Weights of a small masked image model: depths [12].
Rows from block 8 of a small masked image model, named by matrix and row number. Each number is 128 + 24 x the weight over its row's rms, rounded and kept within 0 to 255. All counts start at 0. Numbers have three digits each. After the name is the row's rms in percent of the matrix's.
After each channel's rows are labels from the 100 images, of 14848, where the channel reaches its highest value: "patch colour" is the nearest of a few named colours to the mean colour under the peak. Only what is clearly more common there than usual is listed. The data: microscope photos of single blood and bone marrow cells. In brackets: how many of the 100.
# pw: pointwise conv (model.blocks.8.pw.weight, 192x192x1x1), inputs 128-191

pw.5 115:130124143125123128120160115164124133121137153170095215169135148141150123126143129134155138126102079101117145115108149130048109092113130152129123105135149123131114090105126161151175136171141116
patch colour: white (83)

pw.180 087:104114133154175121129118130119133157151096070113121123169113138114151093149115092103095130147097138137140114103113144089131149107163134164125113141108072117131095096119150159127128117124160089
patch colour: blue (30)

pw.47 085:124106139136154154116161121130087100133127100111138141126150137130108127123195109099094107165126140124146145154134119111136161142122129129152114098107136136123094117093164157168117118120113129
patch colour: white (97)

pw.99 106:129114118151100105135123115141126137122071164135130108122128115154127099069128121128092147116133132194096120100112155132110158096136116107130132147115124097138079164129134142126121134102162124
patch colour: purple (59)

pw.44 110:091147123123142147122124130126114092148120115134144103118138147083131119094127142169128139129111116089163140103134137104120074108106113087086140135083142145168102124139162146088112113143131124
patch colour: blue (59)

pw.114 101:130105093155149154162143124114142168107108116138131121134088117146136121159124136156125139145137084098126126093145137117144166105147175065109117164069131147206188142092074147125122130124150175
patch colour: blue (47)

pw.81 118:170125151109084114118136138141131093071164169126139157123132158098147079109131143143118119136098110136113148133107138114165137149126101079080133140125118137138134111177119168115115166145113120
patch colour: white (77)

pw.56 111:144143116151119132125088124149149112149071150119119135106115121082122149117134135057126101126118184108176133130131115111126138152142123135120119098153086121169100144088124111145135134104094133
patch colour: blue (25)

pw.123 117:139128155112119137162121119134139143107123145128131097129151101111138123093171119163086154148104113128142127097124155105098126175149113133123167142127135161155162136121110159157123151111151139
patch colour: purple (55); blue (34)

pw.37 112:133096124154124124141132121139139092127173066149102122120142116132129147116155135090150119136105157109126106146132124145121087128158144115105159053155149129147125122070094124119138109150160127
patch colour: grey (67)

pw.95 098:143115134113127165121088152127144148162105160108095115138117163111130102165131084115123131109122144127094134122127134175121125138162139083163138139133092166126140131125137063143147113154100137
patch colour: purple (64)

pw.186 086:137164110144125149149104126083119110102108110115152138109108120129130192148093133124101104095107123077165149139142153125128101137121127124119121120147118133130111102142117099125122118079151115
patch colour: purple (81)

pw.24 100:164110147127137141150118132134196123139147130096142159141110133094106110133085121151111135061173143106133134125163127136122101102110130121118129132107152155133135130110132140165151108100118146
patch colour: white (63)

pw.48 117:145129128120134088076088138147118121124163112092132116121158145145117122144161106122175104111124127122092107091112128137159075184149118153113181125131152118137119109134134130185143109131122159
patch colour: grey (58)

pw.96 087:175164144137124166176159149101125129179153156078120112143141154178149114118123162093113192137113132120181117111110131088103088111132136113133141108127141132159151106126150130109143132137121153
patch colour: blue (43)

pw.124 085:123108104130131118130156183134140142147091147117152130158111122152152132122125132119120126183154151122091117144127124187127122127133126124166136162111096071129138105102131143128135132120118130
patch colour: purple (76)

pw.20 103:117107113126144162127108133126129129105135129075168103187126113162139129082132127131108104114117102119118112130092120141103150153113096108129127162123130118104128134090164077137119139069147115
patch colour: pink (81)

pw.155 117:084167130130138118154088152120141122141148134149118106177120093162090151144133125180132147164113078130121115161131155127110123146073122166138138102142130146105094151076138129141140115146124139
patch colour: blue (30)

pw.106 100:154125121117125175179107131107140165116107147153153102163148122149097142119124154162152189133116096118182137119088126131159153097147144151116127197051133161157117106156125111151118159092146135
patch colour: blue (46)

pw.133 088:119130139101140152167145150137116130161149125087123157103145183153092098101121107125145131130105134119133128100109115134089160117131128115158120103139127088157147114123132130128142192098108161
patch colour: blue (30)

pw.98 105:128131110137119121118134101187123141145127077133112134138119102141117151120132113123118115133125151111160148125109150176098085064125119103102052135123131125077115108126148138140186071107137119
patch colour: white (39)

pw.168 104:122139088132143136167116129084131201172169106117134113140087143114125154156132082141145131118078096132142131087115144125127130112134172078128096131084134109130130168061078115105156121099103127
patch colour: purple (62)

pw.86 093:139119164099112140134110142127089119119141131151140137179150141134100091080132123098123114128102147119104120130152095137120107170147127127111144093111154098126146144144128129110135115110150140
patch colour: white (64)

pw.36 095:084113125143115172142149141116131177128144144105133127113107117097102152124126136153109130170149100119153118107109148179142119128138139131147125145087117140152161141129154109099132123160131144
patch colour: grey (53)

pw.54 104:132152122125143100124141154104107130136074151106139122095129152141139117177124112122102115168132125130136186118108077108127136150143121112140183153128136146093141079152135084155089107138167123
patch colour: purple (68)

pw.63 108:173118122119124125090113129126122119098128145143155122083103113127121118126123130103123131099133172120138121155168139137127107118117126124091154122119191105139090109107137133157110139127116123
patch colour: white (62)

pw.102 120:134139133138143160126146133127126111141141144124143136130173079136109118125188106036116130140119137135117113135085143129130102123143133133144148136153143124110119121119141119103133140125149132
patch colour: white (37)

pw.74 102:112100142116137140127088131123091125111125112140121158096101107114135162132142117116144143167061119157124140186202145104104109133137133098132104057150083140143150141143096123118124133111124103
patch colour: white (64)

pw.130 100:102126158113090128133104144131145093168104128166112134118128127138120180110123119099137098174112153145113174104128105154118124128105139130121151110139106117121133132119169138139133140187117161
patch colour: purple (69)

pw.107 087:146139140107129182131150152121134141159158129101104126171115181099149112119140150148147161113075120107147146075132132129105132147098157069136114139104118121116121147081140106134091141133123119
patch colour: blue (42)

pw.177 102:103116124100133158136132117114112151116118136123164180137138147140132142112107116122067163147115115164132148127095140146140173118102120132155127164166095128071107110122144082073101149197139110
patch colour: blue (92)

pw.88 105:146144167090151121118132124125148139189116091142130112123111102155111155077131132147115095126111092132110128127138128120116135133099137083129125124168112139102119157113107111110135138136117121
patch colour: blue (89)

pw.173 099:119145109097126118114110123126143131120153126132149143135138134132117120105197134170110121118152129136125125111170122119141127132107107105119132131129122146125091113147133119135114127179114141
patch colour: white (74)

pw.35 098:158110188129111130146107109134099148146107092134092166142162131112096133116113128139111168142106102115109143089118170155130162106083098142139115080118127107094144099152132143136158081118136135
patch colour: white (92)

pw.27 089:130150136126122109104197146144143123142096143132144118170114118147117157081138174139133100119130155098144173118128153099142092081128115106154128099181133142139114117143137179139139101116166152
patch colour: purple (88)

pw.62 094:121128131114153107107135122098131138149129112073150126124138154174172151119159134065144155106111153130150129170083102123099121114095150148128162151095149108077169117147130127153143113123117101
patch colour: grey (85)

pw.172 102:123099165132134137151127148076133085121106145161162142141135130129120138086128110153145124133129150120149103138130070198156118167100136092157114145138155139126132101117134142122125141116087120
patch colour: blue (51)

pw.7 105:153194144142132145144158162146093115118102136126132114091104130141113109149116130150140169151086133107176127088105140129124148090118139103149105150070113122173131122154172131151113117114160115
patch colour: blue (45)

pw.40 108:127133163165117151145089159071124102075102131144148151143134168168200099141130147137121136141129141081122111142136119109133128122116108161171120102160136073118088090164173136113132118150135144
patch colour: pink (54)

pw.105 088:098127122167130111153139183136086128106138137116118120115155123148110138100107120099128128151110141113146110108110098136083169111132105122095113118141115175114130145103108101143163163142171130
patch colour: purple (61)

pw.87 115:117126114134133094103113124125146111157134159099115129071144137125139145144139150156121122124147132130117131082178154130160140143061150116136095165136096132072125144106099165067108130128117137
patch colour: blue (44)

pw.110 092:121149122137146135098193131125162120130131131115173121130109086113142109088163114145128130188131108133145163162110066119115117137136140100066122130132148120134120121125133177079132127114120126
patch colour: pink (59)

pw.9 106:103129127130142139120092119133151102137128114146127129149125111151125138099133149125132172144137104086148141148115140109112151121135127129200113187108168136159081134125163123127124122116190098
patch colour: purple (63)

pw.33 085:157125142129120109146059132051119122128103133157150124155151123200190121134120129107083125159142145162116147139086091129143084130114129178117135102140125113074161092135146141144144097121098135
patch colour: pink (67)

pw.13 101:151141159120159101098098134136127112133139139128138148137144146126143144087143134108118149099083118108122103122141082219104143136148102137140135107145168192125141101148126139131129097129194146
patch colour: grey (57)

pw.25 116:134128094162132142119122132125139171145120114113132119121125129141134152106147252128146112084104120130108129141122132143107117132136135135163115121131128116089138101087130121119131118106111129
patch colour: purple (64)

pw.119 096:127124138112191121135158135086175137134133087113132132141080094162142107134158101154123123097129074124129129135153151118106109174131153109165124122119112135110126101098140143124145102113125103
patch colour: blue (59)

pw.170 085:146091147096094158128142124126158203158140080111146132135167123149115199105142134152135121167116092175147119141113102135128140134142133121154140160118110124126140141113113170094157111124097126
patch colour: grey (54)

pw.149 090:201128153116082133092153120144116112134136111109116110125118121130129107093142132095161125168102137115158164134118099113125169090107133131149184113141119118136192128108179179127127105098106124
patch colour: grey (70)

pw.0 090:184180118193122122107156143096123137131117116121117124147126134184124146123138082100136142168092125132081087133105109201105156132112127141162118122149138112136152102117112133121111144099097096
patch colour: purple (60)

pw.78 091:134131100149135123101149132111107120124106141133140145132131100126153154081142128108078131126132143116118134113082121122142122144147137103127142145125084113134111101135121124128121128109110137
patch colour: white (100)

pw.15 097:161141168141152155131098130108083124134172127079130097140118114128128118132135131134123110144159074154140106176116151107200108122105114146112131134129096128145113126173132121136123121107102148
patch colour: white (95)

pw.19 093:129147094094116150180155109129128113126126133098152086091121150121113122129107140079057150120165152152106112172110174157107143111126107121115163159127128103134169108136121149135083119164143142
patch colour: blue (51); black (34)

pw.94 092:152128115128133140127115130143199124150115147119137136134148157154095126111090119080240131123139117130118127116097135130177140144132126120101124141130123130131137122125144151111117125161119148
patch colour: white (50)

pw.163 103:054145106110146144128090094100135135142156153129188134114143114135119109124133147162127138117087112153125102100101109148142103146154170180156098161067121117154118117073060139148111136145160078
patch colour: purple (84)

pw.129 090:121121142123122126129109150147129104093117158156188128117125092145205131111138140132129105112130137120138123120116115116151110085139089125071137138132122111142103114153165116145143123120123151
patch colour: white (53)

pw.64 096:120132120102151147129130125116144132136137128099123137130105171116169109114116112123095125137103118112084122097118138164134132107142137114116125110122155148112138118134158098255131123112112136
patch colour: purple (91)

pw.140 097:143121117153133108142151108126130122116150115137132160160120113151147139096152124080137098137118133147165116118126107093134110103138130169155143163149124127132123127129141126136145136176188158
patch colour: purple (66); blue (34)

pw.148 098:113129112171140144139129144129109105125101124101138107117107088155112129115148126165122125111185096096138127149062113121140134119120119107122108177067127123106115120139136145145135116179096103
patch colour: blue (76)

pw.14 092:126147167100137099091170148127120129176099108109128158096123097151154168065124166147146178167136102129149120170133145087154127149088119129152123141121162127096100148139143108145142127117111109
patch colour: purple (78)

pw.166 096:120189136113092154131139118128145136165116124154133122148133130140149106112135124137124135136132136118134146147116113143120115154143153155120117109153104108117124097086146135191102104087124132
patch colour: purple (91)