From a checkpoint of a small masked image model: patch size 8.
Rows from block 2 of a small masked image model, named by matrix and row number. Each number is 50 + 15 x the weight over its row's rms, rounded and kept within 0 to 99. All counts start at 0.
After each channel's rows are labels from the 100 images, of 14848, where the channel reaches its highest value: "responds to" is what is common among them. Only what is clearly more common there than usual is listed. The data: microscope photos of single blood and bone marrow cells. In brackets: how many of the 100.
# pw: pointwise conv (model.blocks.2.pw.weight, 192x192x1x1), inputs 0-191

pw.184:62 66 45 55 47 55 44 54 47 07 75 51 56 58 34 65 60 55 67 22 22 28 52 71 78 56 38 47 41 32 31 50 55 58 50 48 00 46 54 52 58 99 56 37 61 50 20 55 44 48 42 18 37 64 55 51 48 33 67 51 57 41 65 53 45 55 40 54 51 44 49 65 41 71 49 32 33 47 45 36 54 73 44 50 43 49 73 50 45 41 54 38 48 54 52 60 62 41 49 28 79 54 60 58 48 51 42 54 81 60 49 53 20 34 37 45 27 64 64 39 55 37 39 38 60 46 34 50 62 67 69 76 34 56 49 61 35 45 48 53 40 63 65 39 67 37 47 57 83 36 70 51 66 55 66 69 61 62 70 44 98 60 47 28 46 51 58 55 49 81 33 32 68 80 48 55 56 38 95 40 48 42 53 38 59 66 45 58 43 41 21 43
responds to: cell type: artefact (25)

pw.37:59 34 49 59 52 73 44 63 57 57 65 54 27 57 48 65 88 64 50 50 45 48 35 74 38 53 13 58 66 92 44 60 45 50 64 36 47 42 57 43 53 27 49 56 26 26 46 73 34 38 63 57 42 32 64 25 54 52 48 39 43 06 55 40 46 55 55 78 82 55 73 53 48 56 30 26 60 28 62 38 37 44 58 51 75 58 53 76 55 26 75 36 47 75 37 61 35 56 64 36 55 49 66 43 32 42 36 60 55 48 54 54 53 44 42 54 49 63 10 43 45 45 63 47 52 61 69 45 64 71 46 59 67 47 84 46 47 32 54 57 32 73 51 96 38 57 47 56 50 58 63 79 66 56 41 57 46 58 35 50 74 38 25 47 00 46 59 55 76 53 45 51 50 67 55 47 41 50 42 38 48 51 62 32 61 47 50 51 23 47 69 39
responds to: smear: peripheral blood (46)

pw.170:43 56 51 55 33 34 56 56 12 64 38 50 51 23 28 62 64 36 40 36 47 65 50 63 58 51 38 36 38 39 55 39 20 27 55 45 43 82 63 66 35 64 42 63 45 31 79 41 53 59 41 64 37 43 62 50 58 38 65 41 55 67 63 31 37 55 55 86 32 61 58 33 46 41 64 49 23 52 43 71 41 25 69 61 63 25 52 47 37 55 39 67 53 47 45 38 29 59 35 38 52 55 64 52 31 74 68 40 58 35 46 63 38 43 58 41 39 42 15 52 42 67 73 46 33 55 41 32 66 84 53 44 46 43 58 62 61 25 39 43 89 85 56 33 49 52 66 27 61 52 56 46 43 56 19 21 19 54 63 37 38 41 64 50 56 43 25 52 40 58 55 74 62 43 87 56 53 60 58 55 68 39 48 81 22 64 68 47 62 32 44 27
responds to: cell type: promyelocyte (26)

pw.127:54 52 45 45 46 49 10 53 61 63 67 68 79 92 52 75 45 67 34 30 62 34 42 53 67 42 61 52 63 39 27 47 48 62 24 46 62 84 55 49 61 54 52 62 42 19 34 41 37 46 62 37 61 54 11 65 28 52 73 56 40 51 46 37 49 43 55 23 57 57 67 43 84 56 82 65 59 65 61 66 16 95 26 32 37 44 32 43 49 42 54 56 67 37 69 23 44 66 58 42 78 47 41 40 48 24 53 61 60 36 42 49 64 17 39 29 38 50 44 46 53 50 34 64 56 55 60 58 50 40 54 51 39 43 54 50 46 65 36 67 43 50 36 42 65 37 46 50 76 55 37 55 72 40 54 45 48 99 42 47 41 58 67 62 63 52 37 56 51 64 67 60 71 61 43 40 44 44 42 55 24 35 47 41 57 63 65 37 60 55 38 26
responds to: cell type: segmented neutrophil (81); smear: peripheral blood (53)

pw.176:11 56 53 40 30 41 49 45 57 52 65 54 65 35 54 59 64 51 52 51 48 51 28 44 57 41 61 33 43 40 53 67 54 64 64 21 68 59 57 62 75 38 34 52 56 42 54 88 44 89 31 30 30 40 31 56 48 70 27 40 54 28 46 50 44 58 54 51 50 28 61 55 57 20 59 26 51 44 48 24 50 74 39 33 03 39 46 61 44 42 26 75 33 44 81 37 86 51 53 40 57 41 49 56 30 54 33 44 48 41 66 63 30 25 74 99 48 46 49 50 52 57 49 44 59 32 43 32 48 58 51 35 15 37 41 49 45 48 27 41 58 42 65 49 71 41 65 65 37 59 74 66 49 38 50 47 38 65 41 43 50 59 29 47 60 55 56 23 57 22 46 51 45 52 41 47 35 72 60 94 60 61 44 46 67 58 45 39 63 52 54 51
responds to: cell type: segmented neutrophil (45)

pw.191:38 69 49 52 47 66 15 59 68 50 57 38 60 63 72 36 58 31 40 37 89 29 63 67 30 56 67 46 62 45 41 43 49 35 76 67 42 59 58 43 61 43 18 26 44 38 59 34 64 80 49 43 99 60 49 40 61 77 58 70 54 46 62 37 47 38 50 43 32 36 64 52 52 45 32 36 58 55 77 45 54 81 78 70 66 35 51 43 28 34 16 43 48 41 34 49 49 27 51 35 48 58 22 57 52 35 50 46 42 27 36 89 40 45 50 51 67 55 52 29 51 55 53 65 63 29 53 65 35 44 62 63 61 69 50 57 41 46 34 40 66 68 55 33 31 36 52 29 60 64 49 41 52 55 53 58 59 69 36 23 54 73 56 58 63 55 35 35 66 50 51 39 32 56 78 60 77 49 37 35 53 50 50 37 23 48 64 17 67 45 70 45
responds to: cell type: segmented neutrophil (50)

pw.136:34 57 61 58 61 79 40 58 54 53 35 40 25 60 37 47 60 49 47 27 50 57 37 51 18 44 42 39 44 53 46 74 26 48 01 64 53 64 12 70 48 48 35 34 64 43 86 72 47 55 45 45 54 39 49 42 20 40 64 46 40 57 72 56 60 45 59 52 40 33 28 55 62 48 38 53 53 49 40 73 56 29 51 28 44 66 60 50 36 47 69 67 74 30 71 41 99 30 42 45 47 65 61 59 64 40 47 47 46 63 21 56 41 39 56 76 37 48 44 64 34 60 46 39 29 41 48 44 54 45 62 56 54 45 49 50 45 44 47 37 45 98 19 66 63 62 60 25 47 42 50 53 35 37 31 63 29 48 79 48 54 37 18 48 57 44 57 28 37 70 57 47 49 58 62 42 57 44 43 40 46 43 54 21 58 65 48 67 55 42 56 37
responds to: smear: peripheral blood (38)

pw.12:47 70 44 34 34 51 56 56 56 29 30 43 63 52 50 22 47 68 29 48 36 53 44 61 52 80 51 23 45 66 66 52 88 55 60 54 50 49 19 51 55 87 65 35 51 43 55 97 30 82 56 55 71 33 67 40 16 47 50 46 49 69 27 50 54 51 51 45 79 42 62 44 46 17 57 46 96 36 51 45 48 30 19 60 47 27 44 66 36 63 28 14 39 53 60 35 54 64 44 40 36 55 48 59 48 74 73 48 49 38 47 48 49 04 48 56 51 54 74 44 40 55 19 49 48 15 47 43 58 28 47 46 14 39 36 45 73 39 45 41 51 42 40 48 49 44 51 49 65 57 66 55 20 11 57 35 56 49 38 59 44 67 55 44 49 66 40 22 50 67 45 61 43 51 53 54 53 48 47 61 50 39 47 48 53 42 47 55 50 41 59 41
responds to: cell type: segmented neutrophil (53)

pw.49:37 68 73 19 38 61 55 56 60 61 66 76 49 54 52 52 62 63 18 50 64 26 48 66 72 39 56 45 51 68 59 70 56 25 40 25 93 41 43 56 59 49 38 86 53 55 46 55 51 40 52 52 65 30 61 41 50 55 45 52 33 63 33 57 46 59 31 65 55 57 46 86 42 61 55 43 49 55 47 56 25 56 38 65 35 59 32 59 64 48 52 30 63 46 54 41 34 53 52 61 48 45 48 48 47 52 68 00 49 59 63 57 43 53 41 50 50 74 58 22 31 55 33 67 25 34 59 36 53 51 30 69 55 35 48 25 37 53 66 75 55 69 55 41 57 50 42 41 61 34 38 55 66 44 52 51 64 69 34 57 37 45 42 93 44 82 19 47 32 31 60 32 14 35 53 22 64 81 15 56 40 49 61 43 56 58 50 40 48 51 58 63
responds to: smear: peripheral blood (38)

pw.1:64 43 21 55 26 35 48 41 51 69 44 66 58 51 37 30 42 38 39 51 29 59 55 36 10 35 32 49 50 63 41 53 55 58 79 58 67 35 23 57 25 63 44 53 46 80 44 40 26 57 46 46 88 54 60 64 54 38 29 57 40 49 34 47 52 57 73 61 42 72 36 32 40 51 68 69 43 99 48 47 44 34 41 41 54 27 38 42 60 67 45 46 34 36 54 70 43 56 49 50 13 29 70 58 47 31 60 29 54 64 39 37 39 42 54 26 47 27 61 48 61 42 31 53 37 52 49 49 67 37 44 35 72 54 73 71 67 57 77 61 46 54 70 66 38 71 48 51 53 54 43 59 58 89 38 61 43 79 49 55 40 62 46 40 90 63 70 52 37 30 47 37 57 43 51 55 49 39 40 37 43 32 26 60 13 53 42 45 52 51 56 61
responds to: smear: peripheral blood (39)

pw.24:25 45 34 50 21 68 66 49 37 55 40 56 42 57 63 57 54 47 39 34 52 48 71 70 41 64 49 53 67 47 48 66 99 62 05 46 43 47 40 52 57 55 58 56 46 59 55 43 37 48 53 29 41 64 38 24 48 62 40 26 51 31 89 61 62 79 44 76 55 46 60 56 55 57 65 35 46 51 67 59 15 31 55 46 70 39 72 72 47 47 99 35 38 48 54 53 83 43 54 18 64 50 66 58 45 44 38 62 31 64 52 52 45 39 27 65 99 52 34 76 51 36 42 51 56 53 56 42 64 55 52 66 29 35 25 65 52 44 46 36 44 24 46 42 47 81 63 41 53 17 59 40 46 63 49 55 64 46 44 33 65 30 51 60 70 45 43 50 66 58 67 43 56 61 73 46 32 63 36 40 59 40 37 50 58 50 45 77 47 53 58 43
responds to: cell type: promyelocyte (30)

pw.4:37 72 45 29 50 51 59 40 48 28 60 61 52 45 25 63 61 45 49 53 06 45 75 48 77 51 36 61 43 34 50 59 56 44 61 28 16 54 40 99 53 47 43 55 46 50 63 46 71 54 52 38 38 55 26 70 47 50 60 56 54 32 67 43 67 49 51 41 57 47 58 51 29 51 41 64 40 66 52 41 58 26 38 46 70 55 51 35 54 32 55 75 56 38 28 00 48 48 45 55 08 59 60 50 44 41 19 43 50 41 43 56 62 53 72 70 44 46 56 53 31 67 47 55 87 35 30 73 49 56 32 54 36 35 27 44 55 40 47 59 52 50 56 36 21 65 29 58 29 72 62 41 51 50 48 50 61 54 54 94 70 51 64 72 76 47 65 67 47 24 43 48 38 56 48 53 39 53 55 36 69 48 54 60 60 61 25 75 46 66 44 41
responds to: smear: peripheral blood (77); cell type: segmented neutrophil (55)

pw.160:66 78 59 35 53 60 92 61 47 45 55 62 47 33 33 38 58 36 40 33 63 49 41 48 62 70 31 55 64 47 45 46 62 66 69 62 67 33 52 49 43 54 36 19 52 21 45 49 45 42 59 44 63 65 74 64 55 23 74 75 29 64 45 70 39 62 44 68 47 49 50 75 78 49 38 45 03 35 53 68 50 38 58 39 36 60 76 40 50 41 63 35 47 41 63 43 64 54 50 47 39 39 53 46 51 49 52 49 72 89 46 66 21 54 50 49 30 35 57 39 63 60 52 54 74 44 50 40 64 42 51 70 54 43 75 67 34 52 31 62 56 61 66 50 52 49 67 60 24 66 64 50 50 61 50 43 40 40 43 36 57 62 35 60 40 36 50 66 48 23 53 63 51 46 63 38 38 61 66 49 72 29 00 32 60 52 53 48 45 00 58 73
responds to: cell type: artefact (26)

pw.167:26 50 57 75 61 59 60 74 36 47 75 43 53 63 47 43 45 62 30 43 56 24 56 52 74 72 50 82 89 52 92 51 69 46 46 38 50 52 53 28 50 17 78 49 31 55 68 49 54 71 44 54 75 52 43 59 26 59 40 62 69 26 71 25 70 52 37 70 52 41 61 55 77 39 56 18 45 29 68 40 32 41 28 59 60 52 47 26 41 36 67 23 78 40 45 30 47 39 56 68 49 88 50 33 45 40 67 42 44 53 63 70 54 32 74 50 29 46 37 78 50 55 48 73 63 37 44 57 51 74 34 46 54 49 36 50 33 57 49 54 61 66 41 38 51 62 43 34 62 77 66 43 43 47 56 38 47 39 43 59 46 38 71 53 42 60 66 70 42 44 65 25 39 65 62 38 51 57 33 28 64 40 58 83 31 50 32 34 67 55 54 48
responds to: smear: peripheral blood (37)