{"crop_scale_min": 0.5, "translate": 0.06, "depths": [12], "kernel_size": 7, "widths": [192], "init": "torch_default", "orthogonalizer": "polar_express", "steps": 17400, "epochs": 68.8, "final_lr_fraction": 0}
Rows from block 9 of a small masked image model, named by matrix and row number. Each number is 128 + 32 x the weight over its row's rms, rounded and kept within 0 to 255. All counts start at 0. Numbers have three digits each. After the name is the row's rms in percent of the matrix's.
Before each channel's rows are labels from the 100 images, of 14848, where the channel reaches its highest value: "top examples" is what is common among them. Only what is clearly more common there than usual is listed. The data: microscope photos of single blood and bone marrow cells. In brackets: how many of the 100, against the usual share in percent.
# pw: pointwise conv (model.blocks.9.pw.weight, 192x192x1x1), inputs 0-191

top examples: cell type: lymphocyte (41 vs 15.2)
pw.186 092:120135143140139137121143110112138096177102132195122113104125109000143139117133119119154115115135154133132162143117140124107141141149120125149110161120164124147137115154105139128168123137116159109104090163141131152139089158150000096188255129133148155150115143104113128156165139130126117131134126144137108131148141133113086116134102142117139168145117126126127145171125079135109146120138116148141129141085134132165154131130115105173136118120133127099139151103124155109115140138124141143116141128144129136173120177141096154139128128073119123120133086137093132120156132170128118140

top examples: cell type: lymphocyte (35 vs 15.2)
pw.2 110:123127110047146114087066119123130142156136092176148135133094127161115175096143032136138124140111144129026191146127081137141143104186129169143105171154130131109126182148126136098156128104169116141156244193158145156069159158142155136149145072150129103130125148135095095128167094094125113084072060068115136126174126108115146119129129113136113149128132128137148117095112169143151161141108161126162126178116147112078088116071134133136188112171151108127178144201067108102127114142173171169112123128149141123123125112169171139109088135155105162202120135113171041152129131095105147141

top examples: smear: peripheral blood (74 vs 16.2); cell type: lymphocyte (38 vs 15.2)
pw.14 091:105120138116129119147105137180093117116062157121148151117151076182140117169114113066096139102139151124111177100146109150135111118143135105149155161095132151111106130130052161174119139076078160132165098165117156084114094108082103164180212129099105116094154177094083103109165160165157093116170105119148112065115120171136146125117045128140108071101132148135113108141126177139131134128188132153151139128134118112089097139129108164134151083134077142091153096065104132141090147105152074131054102111066112163142135087126121113140151096068165169114137141127130086115090082255143160068

top examples: smear: peripheral blood (100 vs 16.2); cell type: myeloblast (68 vs 1.9)
pw.18 117:134141149135151131155130111131129152152124118000132131109162139153128157156137111096141129113126136117123132129121152136134119102173142103145131134117174111000154117137098144133099142093123164121124106124144106134143104155112033162119155131107137131081055118115111104119117055135139084140149126107145131126085135123163131112144179151120102122134133104135123144105138218121114136144129106130160128115126082122109115180127131154166171144130085180174141131120159151096169164128150130123102100157133129120133153145150168089116120139169010130119127094139112153132173152109141150184

top examples: smear: peripheral blood (77 vs 16.2); cell type: segmented neutrophil (46 vs 20)
pw.69 098:051109131155145103119147193166114120097086158120100111079134133132138130139244173115158107103086191140157114044115202140079153128055124100111159107130132130096129146124115143114151104116038074175131161065196119173136121168153126111145131134146206127106120063156109108131105121150155160080156163108069179109103173129183110105146105132122141135136086134139116172103121086081120163137116165123175161143116097122121130125123159053153178149129101128153123080171144120159151105089152098156102145141127124134122122152197117123160071108137126097143101126144161119163097188102134146162

top examples: cell type: segmented neutrophil (56 vs 20)
pw.116 089:115124118171112086132131112138120190064127166086170190100186144099134153167140126133130149167159155128118127148156183130118152083116123122127154154108151151077156130175107128092110166230164086203185139083182189121117096046154103101156117136116062157175206135104108150066128230153056126120134151095132149113134141126103118148132125129138137137116137064140138132120171120144091103104136130099081135129151092155126166092103118166117188123122145141149148157152179198074104114125120160117145155110129059142083109145123192115138098120119093106177153154091152130093117096133130125103

top examples: cell type: lymphocyte (50 vs 15.2)
pw.188 094:116096141122083092101153142151158160102190139117226207144099126129137132112104116099103128084087178186167146170148114108099169169196092098073128108145150142112168109122155107080114138113157131127093086111132113176085088186126109125170106130077110114137166130139132143115111134131129117181078084161173085130122092079199126202113142174153087114125111118125083151170136119099119100124169056197115121119056125071132174153171157139130093125168162134123166143083143144053127112135066126153069127062156135100163114135110128124104146125134169167111117137080107122093143137119100138078

top examples: cell type: segmented neutrophil (78 vs 20)
pw.177 108:147117146144124093078134141090103101109098127117097111150121164130116089126125107120112072130166133121147172181148155134210051128130149195113111154107107126090121166165085087123063108181129072094148088149156120134141137120104115060116132184167139161157064151140088165145157171148112153094079191146084186132121202129115110165114110181122118121141128168075070140121132112146128117110207136179113110202142108145132098160129082167125067171102127140130132123159114132140109131157132152148130179100090167059163145175076147089141197151121124142178143181194139132156110106144119082120

top examples: smear: peripheral blood (81 vs 16.2)
pw.9 100:145168109112144156152148080092145137170115100133161056092140148123123085168136133133121127119149164147124113187136139185081146164154126161052127134249210096154109094105121109119159134178105112166114148134154144135168180132165120168130130110184127149155124086135111077117093153127101121138115181121127122140129116166150134117142119134135162141083216155079145098111172137132122151098125090119085141082126146095161141164150172064139082141096128114072178119136190092182054109164143131089146115103178158140106133135193120089120159047151140100166100133162100160124111177139118172175

top examples: smear: peripheral blood (74 vs 16.2)
pw.119 099:155124137129132161091106129102112094162139123153110166105140165134140124197134135118125143107123136091128144096156047154141165191161049153144135143101153134136126135088241143201143144109140132029171104153143084121136075139142145078136126123083163123132140139148157107168180132093121101126111103115175119131102150102144173097128154151139150102126146114142086111148124189145114146158132175170189175035128134141114117192156084078113104111101150124082159153102141000127129144107108107109108149135164113138081100126195091081098146102135137112145124134123067155155135142091151129104

top examples: cell type: lymphocyte (46 vs 15.2)
pw.36 099:171124116186141137161160134119145126049119157159138138063129133143143058133142160155109047138123145103221081112125152146141123146109156130156161095122103134148135074141168120136078170153123127189094135144146094147140089107133132099122115001133107061061087131116152109137121122133170145151057119073138109130107112128135124143062124125128147092105079163161157113073116116134093164089178094104180111089154081180126197077151089147126102151107155169113115120136138150104131132135136108049196111148113144118162186133130077114140095096119146133139158151147112190106117113146102133173

top examples: cell type: lymphocyte (48 vs 15.2)
pw.85 098:174067152134113144106166171136162161111193133156163120161166141149057103116078157134151142090141112166096129131094151166125122134133136145120127091129159179147243176134168076144157132131107140166143119146139061136113131060098144094110138110075116180104083125104155118150132146144153133143086141147096032143146144124126170137177140104093131153139150144051074127131144130156127124083155087099192062103145144134111166114147164032135157150113143154077113142156154098151097182134166113167077147217167157175161140134146132139146099180153146122095145138175118111128103144157104117109

top examples: cell type: lymphocyte (46 vs 15.2)
pw.168 100:174131102119142120113129114059174099144116122113134107143052119123119126140130122141187138150119179168147120166122130187210094110168108167144141117143157143134121102120124145144122137096110114129116167117131119096116150189142120120096126126118013132207127084140121149113120119136041129126072139096179155112126119121216135123141108125211131145099227162151098121158143122124055098145221118115125162140131130117143103098124131135115111093098122123140158133155185150078079163078097132154164113126083116090121124099118149146128090138125124139105083101102081106109114012110186118119